Rows from block 8, named by matrix and row number. Rows with one number belong to one neuron. Each number is 128 + 32 x the weight over its row's rms, rounded and kept within 0 to 255. All counts start at 0. Numbers have three digits each. After the name is the row's rms in percent of the matrix's.
# gate: MLP gate (model.blocks.8.mlp.gate.weight, 416x160), inputs 80-159
# fc1: MLP up (model.blocks.8.mlp.fc1.weight, 416x160), inputs 80-159
# fc2: MLP down (model.blocks.8.mlp.fc2.weight, 160x416, transposed), outputs 80-159
gate.191 099:112156143108084182124148175133147116111114143137130117179113093102148157119122103130110141113174105145089118084186153076145176145111085153143114104108135101142129179181165068129118111124143116110101129105131086116092106138064146080100159107
gate.192 111:136104124155138151097101204138122171201188045110098147146122121086096151162121162171188115179122105119081078086138095133124195149137152134093124111163107163131135137123137150148139196095136086094118139112126094121140089125094106146077118139
gate.193 108:128155147135114107145152119147111131100106106115146109191050145176075126183132123137109176116128120147135070097109129148128118142114140214112138153078133177116133152134155141114073127132134162169071056198081128119107115132076135081190196133
gate.194 100:180172093159108117080131120141081145073146116140132123161111120137177061167070101103116112058139170119142136141136176137163147133136142109180082148156144093140120114151178108171059126128141179127146099178070181150174165047084137123154197203
gate.195 101:093111127205113199111154124101113081069208131094165207156108139117150139044173123117147182097133121132138130115105200150147088136171163148113136152088104089148139142110116105103082101067176146123102166124134141089117076122142152134143131185
gate.196 107:113072106143146084148152115156099105076147138235177165108053051102124099113143140134077164086148107122122120131105179087123135203068156170066085129136173152190101153102108110080115140096184133115189099081109146069048132143152117141163202093
gate.197 088:158060173116195134091076114132087155084132166150146083115113158141124048105151115110127159130134107148092097089123161135146116167133149162143108027066070071112169170179141082049116171114173140090133138125036137081187130147088176105108157141
gate.198 106:113162131119050149109094127141135160105014096126122084086119109100115112163114107138120109168143174095083164024129158092180195168114154122126088123144133130145175172149201115172155140151167123111144112104111121128109083096123162172107186193
gate.199 102:129097084166106114136156116156134112132182209180196080181130121101114077128150113134147117085148144154158117089172101184156201153110172085153077117161113117190140162194136126102130097079081148088143109143102106138083101128116041137170152127
gate.200 094:127067167109093102137128165133149204131122095114168127153096085144101160107124122109159111124134162168200138103133189108067119164122152124180119117046124106095140113032165131122123110112112138162097109141120130142087221097143113165133154195
gate.201 099:123137181163080092087109172120146131103163080101134110145101067100095132156136106141154148143091097089127127105088165091112181140171094139140173142140100089098172206123106040125160081181135091184098111127186189099171114088134151108139125163
gate.202 112:129073150157109112123092097140077083083171153104100149103174188116141125118142123123155075153149151139158136165142137203113161152092117103114127147145104187148146094150128119092102077146195141113120105130140122048115155119130109116094168151
gate.203 100:083159148119129122116112105124170187057083129160116152100160125127132106127088093162159031107138103164043133114083148128138133194088121107207125164130134108118100064116168175150073147170087148112115116118164125144148156159097125131137149142
gate.204 099:126153127108159083161101104168088096121131163093070195143131123154140162110120091116082115113112154044125168153070181128105124132155170150129109121126113190085131148145185121155110097106127127144150106151183099106163110117087131154127146106
gate.205 097:142166111157158187124138112140183108117134186103187103148098141125167098147122150160151109122107088153114139081146191141155169146120105129173100137123172134137045144186084077105084129138161086101121082116105092086177112089123085112115186097
gate.206 110:167133178074070092081122118126131132150094045148140117090159117098091090116153129159160058131142158159170139058136093088108157153082129129165084114102127145162181150172112111153063135095079125094155101122162128160106166102110164137169114147
gate.207 096:137168136164128146179104138180060114138106130075083128068109082138137076100163155102053112149156107150163137115094130161116078183114130149103081134122116100084111116106162099108144083113162150186072137180117160168137169098142140102137145188
gate.208 093:196109120139137118120137174139040165114081159117070130092132036084148091102135166099106190121215120151094099121101152137097128131147139148141144082116128153157121143144169117134109130109122110198153097122114155167125160133134161100066151153
gate.209 107:097132159171178166083170116141150117158115080151157157151072155134092132092095092064126176102088101133117140152068145114089138193097166183139115100114137143103151157134154090136104136107144166128129124038088132131115138098135107126139125172
gate.210 095:131173153097117161110123137123117149111097125096182153079129143103184087077154121081146173094114099101136168130126129121135139154149082080152083131080106096164116157101149102159118112140092149156141098052124017146163108139160103076174199098
gate.211 093:152138132178075117121122088110098183212134148166119160075148126120091161144126143093102118094188087147095093127128130124112162183126119046160099044116078164069131136149223118109123086149149119126133122144126157156154156081123124023110100089
gate.212 099:148175113113070121100186071131146193152164105126145118162102084119098103102135122098179152132104171189137124128139034100068084130128144074090124066167131169164144148133159096146093079129120191118113108126119092109079118122098152078141131149
gate.213 093:094093106119172173132130160120162094098102133098093147146108106071122155133145137135162151123139159133148169156092128090117162071118133147122123105080142132217049122203085070103126149077178136146122141105118130167094132134088147123073184194
gate.214 110:092110121121160124126162078153140144194067136145159191088145130155075103161136198135134178146089138142127098059163124124120153181149102101139127103116141115089086097148078109105132104094134111075137110126147157134068143134116173135116153083
gate.215 102:137185153138083147099147117187091177104117133167131123104116158139115086174064158148119124110178114135136103145102167123101096160092132139118155137111098154160138123139152081204160120147115129131201089143129144131132122157104150120195104090
gate.216 094:154129123118128107129106100070124097099083091166134158180108108079177111050159208144097130120158088141097120170090165093085112108130147170202065129064119122097102145150160084131139130123065234125144116114122094089105130146136155126130139121
gate.217 095:169136138146134087155116137154088138097085113100142085172060107078091107111162083169098144118113139146085186125151137092163165122121087110115064123173100090091105103090126116121120109125147123146124073099140147112145181082110123120106162094
gate.218 077:173108135106120141142151111112124117128103084141147177124109103113071177091137079131110135093157122176141174120104124114106148160083144117090140120118088101160130108153152076161110161059174160151107093101092138112172111125051141162133085121
gate.219 099:100140207153090167117149139137096133163136101112098152115076151125121145141110096077109149131144085116109073128171164117135106164095130142121131133106197157123134127204118058131134089051136161164087111089178115216100135099108167116155120166
gate.220 111:154175126111179135135107100113115187107151142124151160089152133145117095119127042084155146156180171144131125084062136131172116113134151073187135083142156071109115171181137112122143133113141097107169106152165108120094160138089162147135175077
gate.221 070:164130084145157171163093128128081131133093113070076174144121127127149139162131116125114143152177081125103105123157113106131106133107118167135143086104155184180140139150150124130149119115122159133169137166116121098123153089209090155084206080
gate.222 106:110108188178106109091159129207141198113125056121106112156092099132097147110142148122148122105136137099165080136138155142075178122123125086171097114138130065107152153215132116114128125193105093102145112112132125172173109115141140108145094144
gate.223 091:151171188143107150090099140091122139131113132185115174111134084121180171135135115121121168105108136147112166131131196110191089133102124134115096132120169111094160104164125070102100159092155197117103121165095124180112163131101137101087144174
gate.224 102:133168099107065083147109132197108092112162134122088159089122057132125172109139138141161132165154122118108140086109130102135112098183119174141119148146125176141132204124112112097145093099124095135106147164083126128126146125089183107137101127
gate.225 095:118200123116104130137123130145085113069134114110114235131155094097116134094161127111106130143107095165128174163141133135165088172157105195132105073156107085161146175080137151201114114089084130102148105159063117153140134081121115153133129129
gate.226 091:168134115120130173087085153117154115124121113137147185200101093136080133148155071114081129149152087104137146137102100119116137128083125097183184144125182125099143155176099078126162160144108087105085108147190101137157121153085077095147180116
gate.227 101:136100100090089166096088104126153172129183147117129200081060117092155136133142072102120163087202119086141132155127163078182098090124130170121137164123119129097171087169177149109122144083152100079085113106114127086107171126137164197116146111
gate.228 100:167132114127095125134120153133152141115152088100133153126155092116114107192147112117097066085196069153122131126137108147117122174176119145148102181097157120065136179116158125094156165127149090068159125152131120173126137060093097100141125217
gate.229 114:097162102152070169152129155116193103101128111129139132149118075129124168108122141158102192152176120101040179065165177165136082155132123172155149141163144196193101125130151131139085139124137056083103076139193163144135110133118128148136135124
gate.230 095:123158117195149193147154143113094148144129141140129117106135128110109127080114100133143216126175091125129081112181158116110110174151140097123099101121063165109177106142176099140091146124065106088092134149131136111166081113104107160112190090
gate.231 094:083146128137129146107152141141190134089087119134123138130059137098100068117094138101156130186139159153164135099079140131134094152090112117153059104133048197094124152107170095161155047138139127104140145113183140130142149094138115155110208126
gate.232 091:121148119082147148175170104187121088138141132068085137136078123090060143117135162149159104087146099091139130164086126115074135126161071118169092149150165154146133142114169089068121091062143153156106132122087118075102179090141111159173167194
gate.233 098:157080144120134138106180099090133121088157212077111080127132114137160116140222154158084148143145135132123100100093145133131141183118143098104137096118163137089104179128163055137103120122175083056104044148088084102107152166160102128123162075
gate.234 098:173125125085101175125179132146115128191138113121126127105075079117102116112153136140085177123144108141073140102159073060084143191136097147108094128050127134145152107094113099137151118141178164107114182101144136115108121126154109092120149126
gate.235 102:104159122170133071149097113125090143123093139086127186145105204158150090113094057133121147195168120199093187148103126119094160224125163123143163095109110117122135141131151120126121147163143188064067111131042104188100091096144078072153109150
gate.236 109:094160127153130188105154094148112157163218127099127144111085092087144161135128124100147150084100132152080181193080100089083159134090115129160130107117103148099164149102135143147151091179152170130131150086098085112100099141123076134146169125
gate.237 101:099106125156114174103108082126099106107100141162134161128121158160038140138116107182055113113141142169139151160148150128113106132101199153117061102154108093104095138108156073213132163126135088118148073126168108154145133131091112095131182078
gate.238 107:169139123084153112144070133066147211127130116112107171129108168152175145163163184214084154115150139147066146098155162106100161128169115111205124123144146111209124149113133081146131101067124149111088066172117155133166161113079139107123086101
gate.239 102:110181115117142121166158135179066124146106125126131188142146147122079155154098126133139149149163154137135123128141164119165148145099110107115105072131151180162180191166193121151149151114134118074162110146134101153077144060151085125097127152
gate.240 094:125196069099153092148154114111095126086090130106117119172105130096159095135118178140166143098133086112150175143085111205108205192124116112173123122163052143177124148057151161125125130148118132133098064123112088141157132124067146154080150095
gate.241 099:080089130100073139128215045115135181148169127068061192109096110142134080150107076109162124179135171086110053126079196149120161155095099152143136113117093106150121130156132116136152130121178166105119130096160110133120139116092149182159171154
gate.242 108:134159090154192105096083096098088102140105119119104172191163138108153161163102095088064200131144074171131138193105139145119130126126180181151120101109090124120166157137157136105153152136107145170101104144154104125125163126107137170105136083
gate.243 098:130142103158137173119143181172168158133131166144166153144153126121098119109151124112137158099133129167134147142112127140062083077135195062116124140091161120155091084091172068082124122144167135157125121147081072112109181091174072102074107153
gate.244 096:158148100178112145145093153168164083050122144052153173226109093095073093106074129121137119107113148101138136144159098104156116099173190096142142138101151140138157119163211135164137077114154074129092113139175158129122156084096167113099130128
fc1.191 089:124165146100126168149106185104140143064124106147104165155094138124167120090123135089167181154078104112150136139149114091084162110136090149147185106097180147153151134155104111152097147089113144169131097087142090104118086147134154109086129103
fc1.192 115:138151100154178176080115049118129139177119121101091140214084131098097096143082112143181206142165127103156149143147119151176128142120108079160134129141129121102140100083157173148120153108126141119131084123092082146174140129103095182059166103
fc1.193 099:147128164113141131101138198073131215125134108131135115130103150065091112098083103133192107147128143128154102104108142146114065106123117133149099100105121146185129160157129126121163123160114168119153155117126092122158146088114143163208094099
fc1.194 096:162133161059137095118107121110120159070145134081163116091128099118138064216163123162089179126084164142144122135109080144116138121110133193123151115125065119105164102075107141144156152135103060164130076141152142119156112114138076150079111110
fc1.195 115:170124062145138147129057177184111143170097105198132110158159149124109083184105150143153113124120108105087066161108099104147156081114131151118132149063203159129126128203104124169174158141103126087112142104102103135158133131076136130128105130
fc1.196 108:180172167160101117131117146116136118129051113050109107134112106088189145154091179187140116130172093126158148152166111146109085160128131108118139141182128160164188159190108120137091113143146127105095138190095137111200134143082138134124107128
fc1.197 093:110143164101114110125107191103087155162151110085148122160144103129154153185130184152117146141114139195126090120105067151116134144106146166107112097133144107130196124088079157104203139157145107206097183125153093125131143132098088222055097132
fc1.198 120:127124127170053137170146128174159165120117140115169112105177131126092148101147112155118168179146114118119119111156112107074092148126157115090093104146130083102118124100167126130162145132163105126143135145134143128088143136153133143167150088
fc1.199 100:143124077112064110174092122106130178164119117130119138139115170049121100094104126099113066144127117120120162138150150185159150170095130103179116119124160104109124143085147211079154104136146122150098137142223140120088106153094080058150144153
fc1.200 102:098180041136156133112104120102120122070164101130126102145118158120172143149142128141087193174133070132078147126129106107160149153151141123093154112204151162127123167186090088182154122179132173096155121155158110152143124135113159067113091069
fc1.201 104:143143154132120123116129130148122141136141184146175154104211116099119147138141144123114165165099163148089128139195120115111099129076108162155082154153173154134129129104083210083166120080152155143195173098092124157114163102058127164101100128
fc1.202 106:139134130165169108123104140181089138141117155149134146098157146155125121106113170135115118089145172163111143136175073087139106194185148081135092183131144095095089180135158168119087121065134150112096108195110137120115165095120145077136089114
fc1.203 094:117161124177151121031137162181088131129197158120134132119124091142134153120169140113147192136118141118156125100104106179107083066138169128066130110122120115166222161115125112103150114085140108097126089112148117119152147084165049123152086110
fc1.204 104:070112155145142070142114083110099109122128197192076173143127124125107120148149156098097108110128124083104184120059122168142101134123121140181145146129211183084142172134164160113120144073150151144134197183151113145101079063081096127157140122
fc1.205 099:159151117106112076117160108141122181201176133134054199134171104104087113162087078116102127143135162098113124103143131074179116135150187147079109115137162087102146076085130149157109095148097128122146173134181128145082119162138133090096157188
fc1.206 103:151122150086139072158164130083080112143092114140130115126146129071037113181142163142096091113130112191160089099169143105140126106091143145150116086152120178093094114177182140167110155130111181147082109133128131174066148143126172111166139144
fc1.207 090:141112069093154136059165120116093151103136153185113088134119139138169133124134096172220138087110145118138113058114156102095134167144155078094118103116082116164068139144122159088093161144191161098130106090110125129180120125156200157138168090
fc1.208 092:180116137135206163146132182147117098121099092098136131196074107092166149117092126083053132117180059130094169113099159098118127157137078116155122143112105146128122160156140159099074154164159103100178124145168160103103137055164105101110125155
fc1.209 100:121099100116137190137134150079139178127117094104180146052109154176045104114142134075135175140058189091134182115126155127120138149161162130124118106098094105095118127100146152161106182051154175140116113124128124150143127128152110093113075118
fc1.210 090:110140116117165169116125158140107187150100098025151111087128117148083101105118164133183176139109157146090088193084185174178136067133119060105127096151122110178137099138131135140146168071099097174141138129142115118155102142110160128128161166
fc1.211 102:132115100183163192145158116150127101032121073125162099173126082163155109136118188109145137217155092100104087126127129109113131164152098178199114135158091141139108138072092124157144162139130088108139151159158138160171110154128189173170131063
fc1.212 095:101123215153061068132169173192162086109128117117100107101158125210114184114134139122127114147211130118101183124147188144174135073108107116165127168092092145100203104101073096129119085114105131115123184119186108152107122108111085098141139146
fc1.213 096:156145119167139139106090151105098163120078149090111136094129072147175142088125109121155190119130090130171156125114188178082087107106100133141169106074093119135156114123124075149126161151155103171119059153224160127105088158109111113125182143
fc1.214 097:122058118131117139177182109115172125074102139154119158140153107118083095161136192163132109132210151108112160109126086141179188151100118191191151095100159188085083156155143092110160118114117074146153159085083146180120141089098141097155090111
fc1.215 119:131113133148123137135150144160146067128070122124132165123118122064109129110139102112147123131091069097137125154164093085121179078207072124153145159177137088115146153098098171127074153097193130139117145109208152197108088142109117113117142137
fc1.216 102:134132085142106100151108143096126112126096063143137132153146066117098143135147149128144131085111130188163109152068090175124126132105106168110129104038115139097196174093153199108139117152128170088172117085057174140063125091141154079144113128
fc1.217 099:148139157156117051122138143105066195131146094100129155112160210142199142111118174137093145168077121072168070149092106124109109101150111119103167142130154117080199122171128133140137134138134120133113165140090077103080094148068125114160100113
fc1.218 083:139141096096168146154162135135123144167116130167088127159144125116072166105146087107132077169136107129145132126146120157184119158146072119113190109158158165213127102155080105127128105114120227146098089135104118137113119142170137119131115128
fc1.219 091:122143124157165057135092101151126178123104120150154132166193124107086112123123127136118110123143126146158169189116097168151113118128157119150120133142104129121075113092139159206095193135121147127157157186107206125179126092122123067119087174
fc1.220 106:190149070093134105169128162117132137055195174070162192135130208143127113147163087156136107102114120116105068104122143065150140147128157172144099108123151105121121135172105147140134204074129098162151143114152114138176151172106122146117141151
fc1.221 077:168126114132153191144118130133110087156130160170142180120155108146114137138094110081139066136142096161165101170146100170090125129155089141108176139115131174182116076148129076131163118148115199152104067167130091172107128112177086143086114125
fc1.222 094:159153097168160095156106128152164077110158104159124138156034147192085142165146155122150081096171169093107107105103121086141157115170150139137110120097168055051111108103106145166079142199133125119155130110132087114108144146167042128166114076
fc1.223 091:192170110181114138140135090120077102153104182147081139159089171102128183187062110122112183133163070133137152084150118153179101116110126119112131132177127159129123149138141112114090121158088139094142151128129104147133159129161146167136071094
fc1.224 103:120145182115125116130144130139094155163070120134094107102128038109174100104143205106179145203125154081089138111099105103197168097181176161137115125186142064066121148154125100123123128104105105219070108093188139139152141132139159086130133125
fc1.225 089:117027163165200107065125075158099122129159113145081122125114121101133145143103181142142143074126125158103078160125113153128124146085142051113174191111120133152100097138077140091094097190157121118128170132166118132066168153072103131133164129
fc1.226 091:117170150137122139138135180155135123126113093131133107158159050099088190091106078129058138182049132164138061143188086128098127038122091124113128128110058137101084140145150093096126077146107120174081177165128127146144104156146136097134140152
fc1.227 077:153124138129121158157233076076082097115165108142115127157054104117180132103026100203159158172133148197151185139106094136092123126107164149145201120079167155083132114116108134122133161123124125069143154104149151100095145158107108176114180143
fc1.228 097:111116143154196145122099143113171121085133111099131183144215079096054159191128168105105141166106163144172106133145084162098105126154234128159106122132139079100115103139098135125137116113122110133157164158125095122160122089147082126101092085
fc1.229 104:098151126139140120140188165117166098125109141139105123094147158127084165045202111111149197102153184123120082083131172142160127090083113115128156118132134079146092144115134106147141131143104107080106161118145105158083152200101129090157166173
fc1.230 100:169115120116130108106145116139153110111141115121121148093096103129123196130127115077139101110114115132094129121130150123101168030104056171120084191144200088153041103110133118126146085169158127137143071076140149217094193119142126097148136136
fc1.231 110:156173113158111138133160080044140119152155100146133157110128164144124105087150167095157104189144142133160087137101108076158156161097121158170108067112060138095124119135166141121150137096103113106144158135169175140104089159132143089137181133
fc1.232 086:146143156101145087096147135114121125134113187114138127168202099110082187172165082132100153101129104072112187161149146044128148152124109112168102172131179107167100174173087134149114114150089116093247119075110111111120110144110171114127138148
fc1.233 094:091155141127151123149127114121159058106083116175150116132130172052147094154095093111172116075170118117079171063129091124119158151178157180158110156138100140172160120184108096156162100097098197101133191097075202104126130091138118120158114154
fc1.234 083:101156092150102173194139092131120085132121152143153152115149022082046142135169116116153128083120160126217146130144136156143171143092129061094133128141132100127112177197070106112137141143137169106132130080139058192138169125141026122141142119
fc1.235 120:165155134140106113172128151098091148097126171070105145120153184127156121153121086117129112180141147160082164155085141135135131171097122080169138090063107101134139133130120158083132144184107196110111134141140173181176089110155111075209095099
fc1.236 112:116107151137126104107121116128166135085145145151109144175157163156124146105149122087061114137079179108187160120140126094081145117173157157114128103139077158182115097042178103103122129076118131097095155167168116135104144139071187189094163150
fc1.237 091:146094102143156116123114055114095161179097144197112179137099121105081085176149096202062089164166144145150189118106127095128214142128104175154163119110190121128136144089137132181125165099139142109128143084142137145044057133136104144165108131
fc1.238 120:115126141047130158120181166073163180118168117138093144108104123145120210166118107157152124079118111098089152123097141099155110077111164119097128129145097151197150117166135129085090150085112121059136169140069151159169108163120099113092117153
fc1.239 115:129078121162132067137182079147188139119122161102176117118149157128100128126160176132164107183079135129093134108141190172131115111150135129148117100114097116137124143159095081087142143146153136175095077143162154129081131119118169099105123052
fc1.240 101:123109162113167145149098069130122114133114158130109171182147114113080177135143049118096170102112189158158119092132079135132130131141140173077160108115111139108106128100103121092056057080132174127141128061171194169131150127149126061109126115
fc1.241 101:133125171136190208110140200086127105110115121177157090170119116095119112121135112132132161129165060143201176138167127051151142111162130129124077160134149158133148114093134096132119100123113121161103160137166074081171130142161103087178095112
fc1.242 106:153180122083119054137107100093145093113110148127105180198127137178110188143117081105083144135169165126136108164091119149117180146107155141166120108181041099117140170097126159071116149125131069152139101190233167140192142051100119133136138117
fc1.243 107:127135175146162177150093113120168181168094134135154114169090120089156114080131125133168126159136101122232124110135138151061164064069101118150165168100135064155136153052142083130119146143102106152094115125151076120152123156106036137122160106
fc1.244 089:101155150138168100150162079103127137173107045104092102054113120146105192091104136106100157125164150176151188074108155191081132156161129110125181118131134087075094102138142115166105139112151174120115107112118077137165180155147162130122169151
fc2.191 095:132142172130139135139112143141127155122096137202101038144156133051132066154146102062121087133139123096123138153143133144153084159100161076141118134132152139149118098147153133171195138100108111165141109150140162131057162125071168122110144103
fc2.192 104:114104135094126123065178097190105099127126119156150055195084115088110120113136176095145100078164133133094146118114151095119113168146131159099148090126121109169145178118187140138118143100100141117126128162160118114172105148140048096090116124
fc2.193 101:095159121097106099152191102152134183183166113168135070153134118115126145140096137095089092137067124105202125133076202118118134140130132143095158124086089192123123131153092150117129141117098096191179157113150126109163095146138102120071071130
fc2.194 093:191052112143124154101142190144147212117095087126076148133111094154140107131150121095122076139168100120181127106084123120125145115215108133119121184169078123145142093118168170132177134120123129149100126126132150180115177121083089130140171147
fc2.195 077:133099146146156132166073116141096134154098102158125093123137160110143099120139238104072169107157105128070074130144104111143153103114135128151131196074084102104109172154064132100181124153113142152116078158164098123154130155094140113107151137
fc2.196 074:213169144143119128154118151160210123133103128067135089142157064115145140117062144196125099155129069115187121116154105137144112149123115098144118146101150125135149167155159126131085120140135076123101180222090133084155135133086124067146103153
fc2.197 105:163126100098112120135132118105120100160078135144105200160145124055168083161196160145171110132141097098106102101127066104122151133123159170098144113094146129102184134161147092187144084107182146108113098167158123092109159113141153126164165096
fc2.198 116:079131171081159149146123129149145147143135107133122120169179140183040161155155122103116159097109102144165159171123161105105178154148118100154122178057132091123120136136101135111119108146129116093124139124101118160163135169095169134109019124
fc2.199 126:130171126140113127152112155192090144099092167084100097145111122158098146153105139102151099132115102133133132185133180146079149138123128137124126134189149123030193151111203128074138144149167123092119143086138166148150092090135136128121108153
fc2.200 076:109122137134153124094138149135146143134162109129112127151052171081069093082144210120099162160160136115118188140110125134070145119159159129107150116137141161041107170149077110199166084165111165146110107165140113142141166137159098150118106140
fc2.201 097:131094109147118104146194176108104094112124102132147132119124100197119123117155119120184105100144182091101106091097106150121191140130111150096154208099069075123086236155103178122082159139065130104144129167155112078123163110101041124150137120
fc2.202 045:144100195100168105195138112119090095102102140162136106136126139126094108115103144152081182094138190146154148167170084119095100149166136096159143153195137078124103080175130139154110109103140098085117141170120166097110171072111161092084052147
fc2.203 081:157138130102133120077125150102108128151161138170078206152099115140093137098151099094082161133194116164120160123080076038087140131123141145162187128149100112142124156120133071139174098171157110054101114151180091110126136090135123141133172104
fc2.204 107:101162127149192147153207091061139077119119047109179090167120141107171111134161120118108124097057123197113124111138191144175088083090119157110098116134191110118128064168190112114085124118086117123119165143132086125147075120200115153122153134
fc2.205 100:138190142137140165175161132163115159109158121115037116120115124171141236129152121128128164128115081164143164104088059138100084159114176118101144156093081118116146160091091111125075090138118108137129182132077098085138121121108124162143163108
fc2.206 074:122147095093134129104112140091126089123154069109168069092171112147118156176124132110166089131101134154187082161108161103127123111057156104120102099128100154123101118133158150123108136111141147163118128164092109155070093105143155065197094155
fc2.207 105:152142101118109107089145085124102137148162124065110150097134101116164111131122134041127124098175156149092140081098122120110123152121103175219178180155132148077179172091052107164138157189116104127127118132119119143104087101139135168111195128
fc2.208 083:125118092165161123123153180168164146115116104137131062158092080072096141129083121085090147080110129125140179091141142172127138109128137168074087105199140128113138198117110241108071142148142119109144137134164168176120183140131109122121062117
fc2.209 117:066178144159079134135126114113090130197138102150109096139093142156151081135124160147117173066169081163129132147156116086137140109120180083132158118126175088140114122122103163137135100163100105153146093105129153103117084143152164126072077138
fc2.210 090:143119026121182163181117095064117134160127146121134156145129112153152099124147151157156131127134125183070115136113142179095135094077176108182100056064137124173150129116087115127092090157144091217120122120180076136137090084113116158122148093
fc2.211 108:120131093143077153124142112138140092110118075117147129091143084135144154180128096146089138153146127107106158089112163112051116140160116148222087100173099144059130093104118097183095148114118122143118107108112219124131139170133156169146105112
fc2.212 078:093066142125096093137147141158186142140108093140100196172129140185182130151131118167109112133104104138143137115175116154130095105114114068154167156093150159170088100121096120122102092153106143099105132089147116145158154183123179114132129127
fc2.213 114:122145106162132127113128113146044160119094228127112114177152108173100145132075161100102101136115085086186093126130140132161150110134140111110103124132176151147166090147135088096130087119139146129127102136119130177118126155157083123130169041
fc2.214 106:131145153115110128130114081163133122150120114106189107091127131143170093096166140113128203159124130108126168120046195147123127113085125130192140126166124120154133090129088135172146108095089042127166132146092159104096057148156134069180110166
fc2.215 131:127150125119164166091149161094070126134102092133124129034106134114145111155109181065127136108179150130113121117135128110133133071130140163135112127167193118119173132136082132125084147167120184128110153091122167103098087071068198140122165181
fc2.216 049:137120124107100129123098154081145167156183106101151194221135086127103107166133079113136063148151110178149051109126157139128147077142096113141050147112114112173101138107141169110113118128106104080174156124169122123050078067133133121154133190
fc2.217 115:172086089153101103152098115043127094060105169095087163136154061109130063148167128178111148155125198092059092093155065140145150100114081117071134171108106127132185101096139153163126170088172150152123110134151122107164166090131133197185177112
fc2.218 110:104163160136154125150173088118129097158161128101095062098145194122105113174122143141113147148166160115129135255159142114130091136112103111129174144143137131131137143126067197121086103123076106160167141148108093139113134089196128140118134093
fc2.219 113:099116141164112075115078089106141115086132130159160128074129100077102115143146129154179126151108105103157073129160075137125140090172148197107131088120111112150078158106172097123162167148147101069138169122113109198198118167190117131160122077
fc2.220 086:047204167174162158127140112155162177060146168147098159101128151181086112130143141097145142078140137087142073125096116161168092142142138122108115126108126060103122145159115133092124199135114108170135178098091160099202143181111111087073076107
fc2.221 084:158106110087165093080110140163151100115096138138176089146169151122173160114146089129093114140143122117164121176102146130173060138134133063120114144179100122121134065136099132147140118134092106153092155142157154133189083147055076137098096133
fc2.222 102:164115133066116153154093105165139144135182108197210092129152137064163115152161127100083178135073093138149146121105161126112113140089098122165117093165132104118157094160160090151123110120167116145168118114097147128093139061102166130097072138
fc2.223 128:172122184159149146134132131126182172166143151143091047141088107143120125154094148118107169113184162112150140236181146083103058109115146154115149139115114129081153140142136129152092170085124160115143175132119139103151103119122119118110087139
fc2.224 092:149128121084108157142096156189112186186161137085079150144136137125094071133146171123084144181121140090140114066114141167132192096170183189191141091155162079096106084130141134102146089115137115178139132090137154141140135127141191143179112082
fc2.225 089:130082124129180164100177093162061099073122169159082186113144159060152131126102161115110135052157116198136163106153129101079134108115108127105161126180148120112193160134134162143157127137137127146116114164100135136095089094076127160189131078
fc2.226 090:149174091140096119103071143172124188146036155121074139124140106160090159149092156114152131183091138095165122151140101140194094080118105119143114104133159179175038134155104135173065122117113115152093158163126173151124098105100168134138111094
fc2.227 091:131122107150091128170090209144167099134159122121140172164112112170120099106092109039116097086184129138073097100132092065096203153114132131129155088091140109094031131189163110101134085078138144137162159101135087140139144124145136153145202150
fc2.228 101:152096100076135190135094095116104114150141120082149070140169158134121119085118162116155172147114159134165198104082093158111197135085124131130166135167098093058117105131079143161136068131130132070107151221136106115112064139170159107129096105
fc2.229 102:099130132124144110164110137172123149134134215135122129145124192123070118126095118053138170111119138127157127126147146145185154123096120115135084062135173141164149115171074097128174125090147163124112128137126150098129135128096154206111142114
fc2.230 104:133079074138162076140078115156085170130101132143167137077132145122117159150171129081104161084118184168117145211127135128087158085113101160067078110084125119049109193155143100084137137119139181093160115102124110138096110105135161154130155094
fc2.231 111:118153173093140157172182119110135149132178126097101140158149152115099147183146122150088186134122107133094147199162124117086202210133061131131108086178154127112128088089092129117085131084116146122139128098095168097089099120128099139123068118
fc2.232 092:120139094128167140129171138112138178114114177135146102123178086138168148121111104151200113126113157099201195094141160098116162114150081148076073173140086173141104139131123173073111083134075123143144140145105130110209091132114110041112095061
fc2.233 099:107152118122154108127071131146168140178137101118152131135098171096131189107123155100105036160126143152180134137145127119092124155085169109156136147143139086134089193126097199122146085180093096208138172143155117152125117154091098117118163138
fc2.234 087:125112083125161124176174209109077128191184128151118093179093151186152108169109123144153114118115120109169108161093165161146129141090127100150166089100130075135074201182121139167161107115133112092117102177088092109088146141134144059094104122
fc2.235 094:117175104096123169116172162098134112075174161080052050142149137131100126157113177097087173118096088153149176094075142120162133079093114125131123178107147062121075069143136157105097128180104131163165128145123119174077104117119131116177121169
fc2.236 102:138135102149131117111061148101101086141090133152144176138115109111131119114184150167147163128117132192102147112176107172148152062141132065163139140118152154170141124122054090138140176161122139102134120118117121168120130155116248183124234165
fc2.237 070:159114162146195109120098076105055085095177130167121135086156116121117089102140120122126160105112139100099119141104142046167139178124116160139111089067204105132099172117157123199098192101109201147117113084161172110146115124186087146147153224
fc2.238 123:146174094153062122140123153139138151183113124097149130127097101137143089113076113129127148146148150083124041171154133132137136161081090101061171158074095105177106185093129168115134087078167157092134120109158166118146119202137127126105134133
fc2.239 111:153154104156133135093120145110080151084180128188170073083120156163106119136151175103110152098168150131129171134113091122172120131120113117237115136147110137093152168068099148115106155128110174161145089142132167129093067091136141159103144152
fc2.240 109:166127147114078074099086147148131133120163093146103151104069141146175091103122173056120127176158123184155130121036153145197114088088135165164140186125131145146142108164116153158139077114058125106138193094135105121099086178139138100089155143
fc2.241 101:134123131163152114124160159135151111103132119116156088122160168077156077152134131164088098105111127127152119132166160113078199150151147170126182111153139178150170185121063113119090142142119085099079112138143096131161113166151048127130138074
fc2.242 119:177208112099099082077170138084157132104141134135137000166170076159092132136145140130129125141108118118103131131164159125121146103102105131182113152123108132085120123143164099149112102115080093141139150078123125121102122079161141131117126110
fc2.243 090:084112073126133199188127128174125134116074145154093110122184094100145101121095183080105152103159185135110142162122173131147069141091097159104141132190100099149134109092162086174112137183124168126129120109101165091188066093089077121168107117
fc2.244 064:122133177134176090099155106099127194117148090126134178077114148080121088147085152124125169119127163154110195095160131096078152143154164143108155102136155113099147128154141111132170115088147143113118124118139087136105153097167103190110138098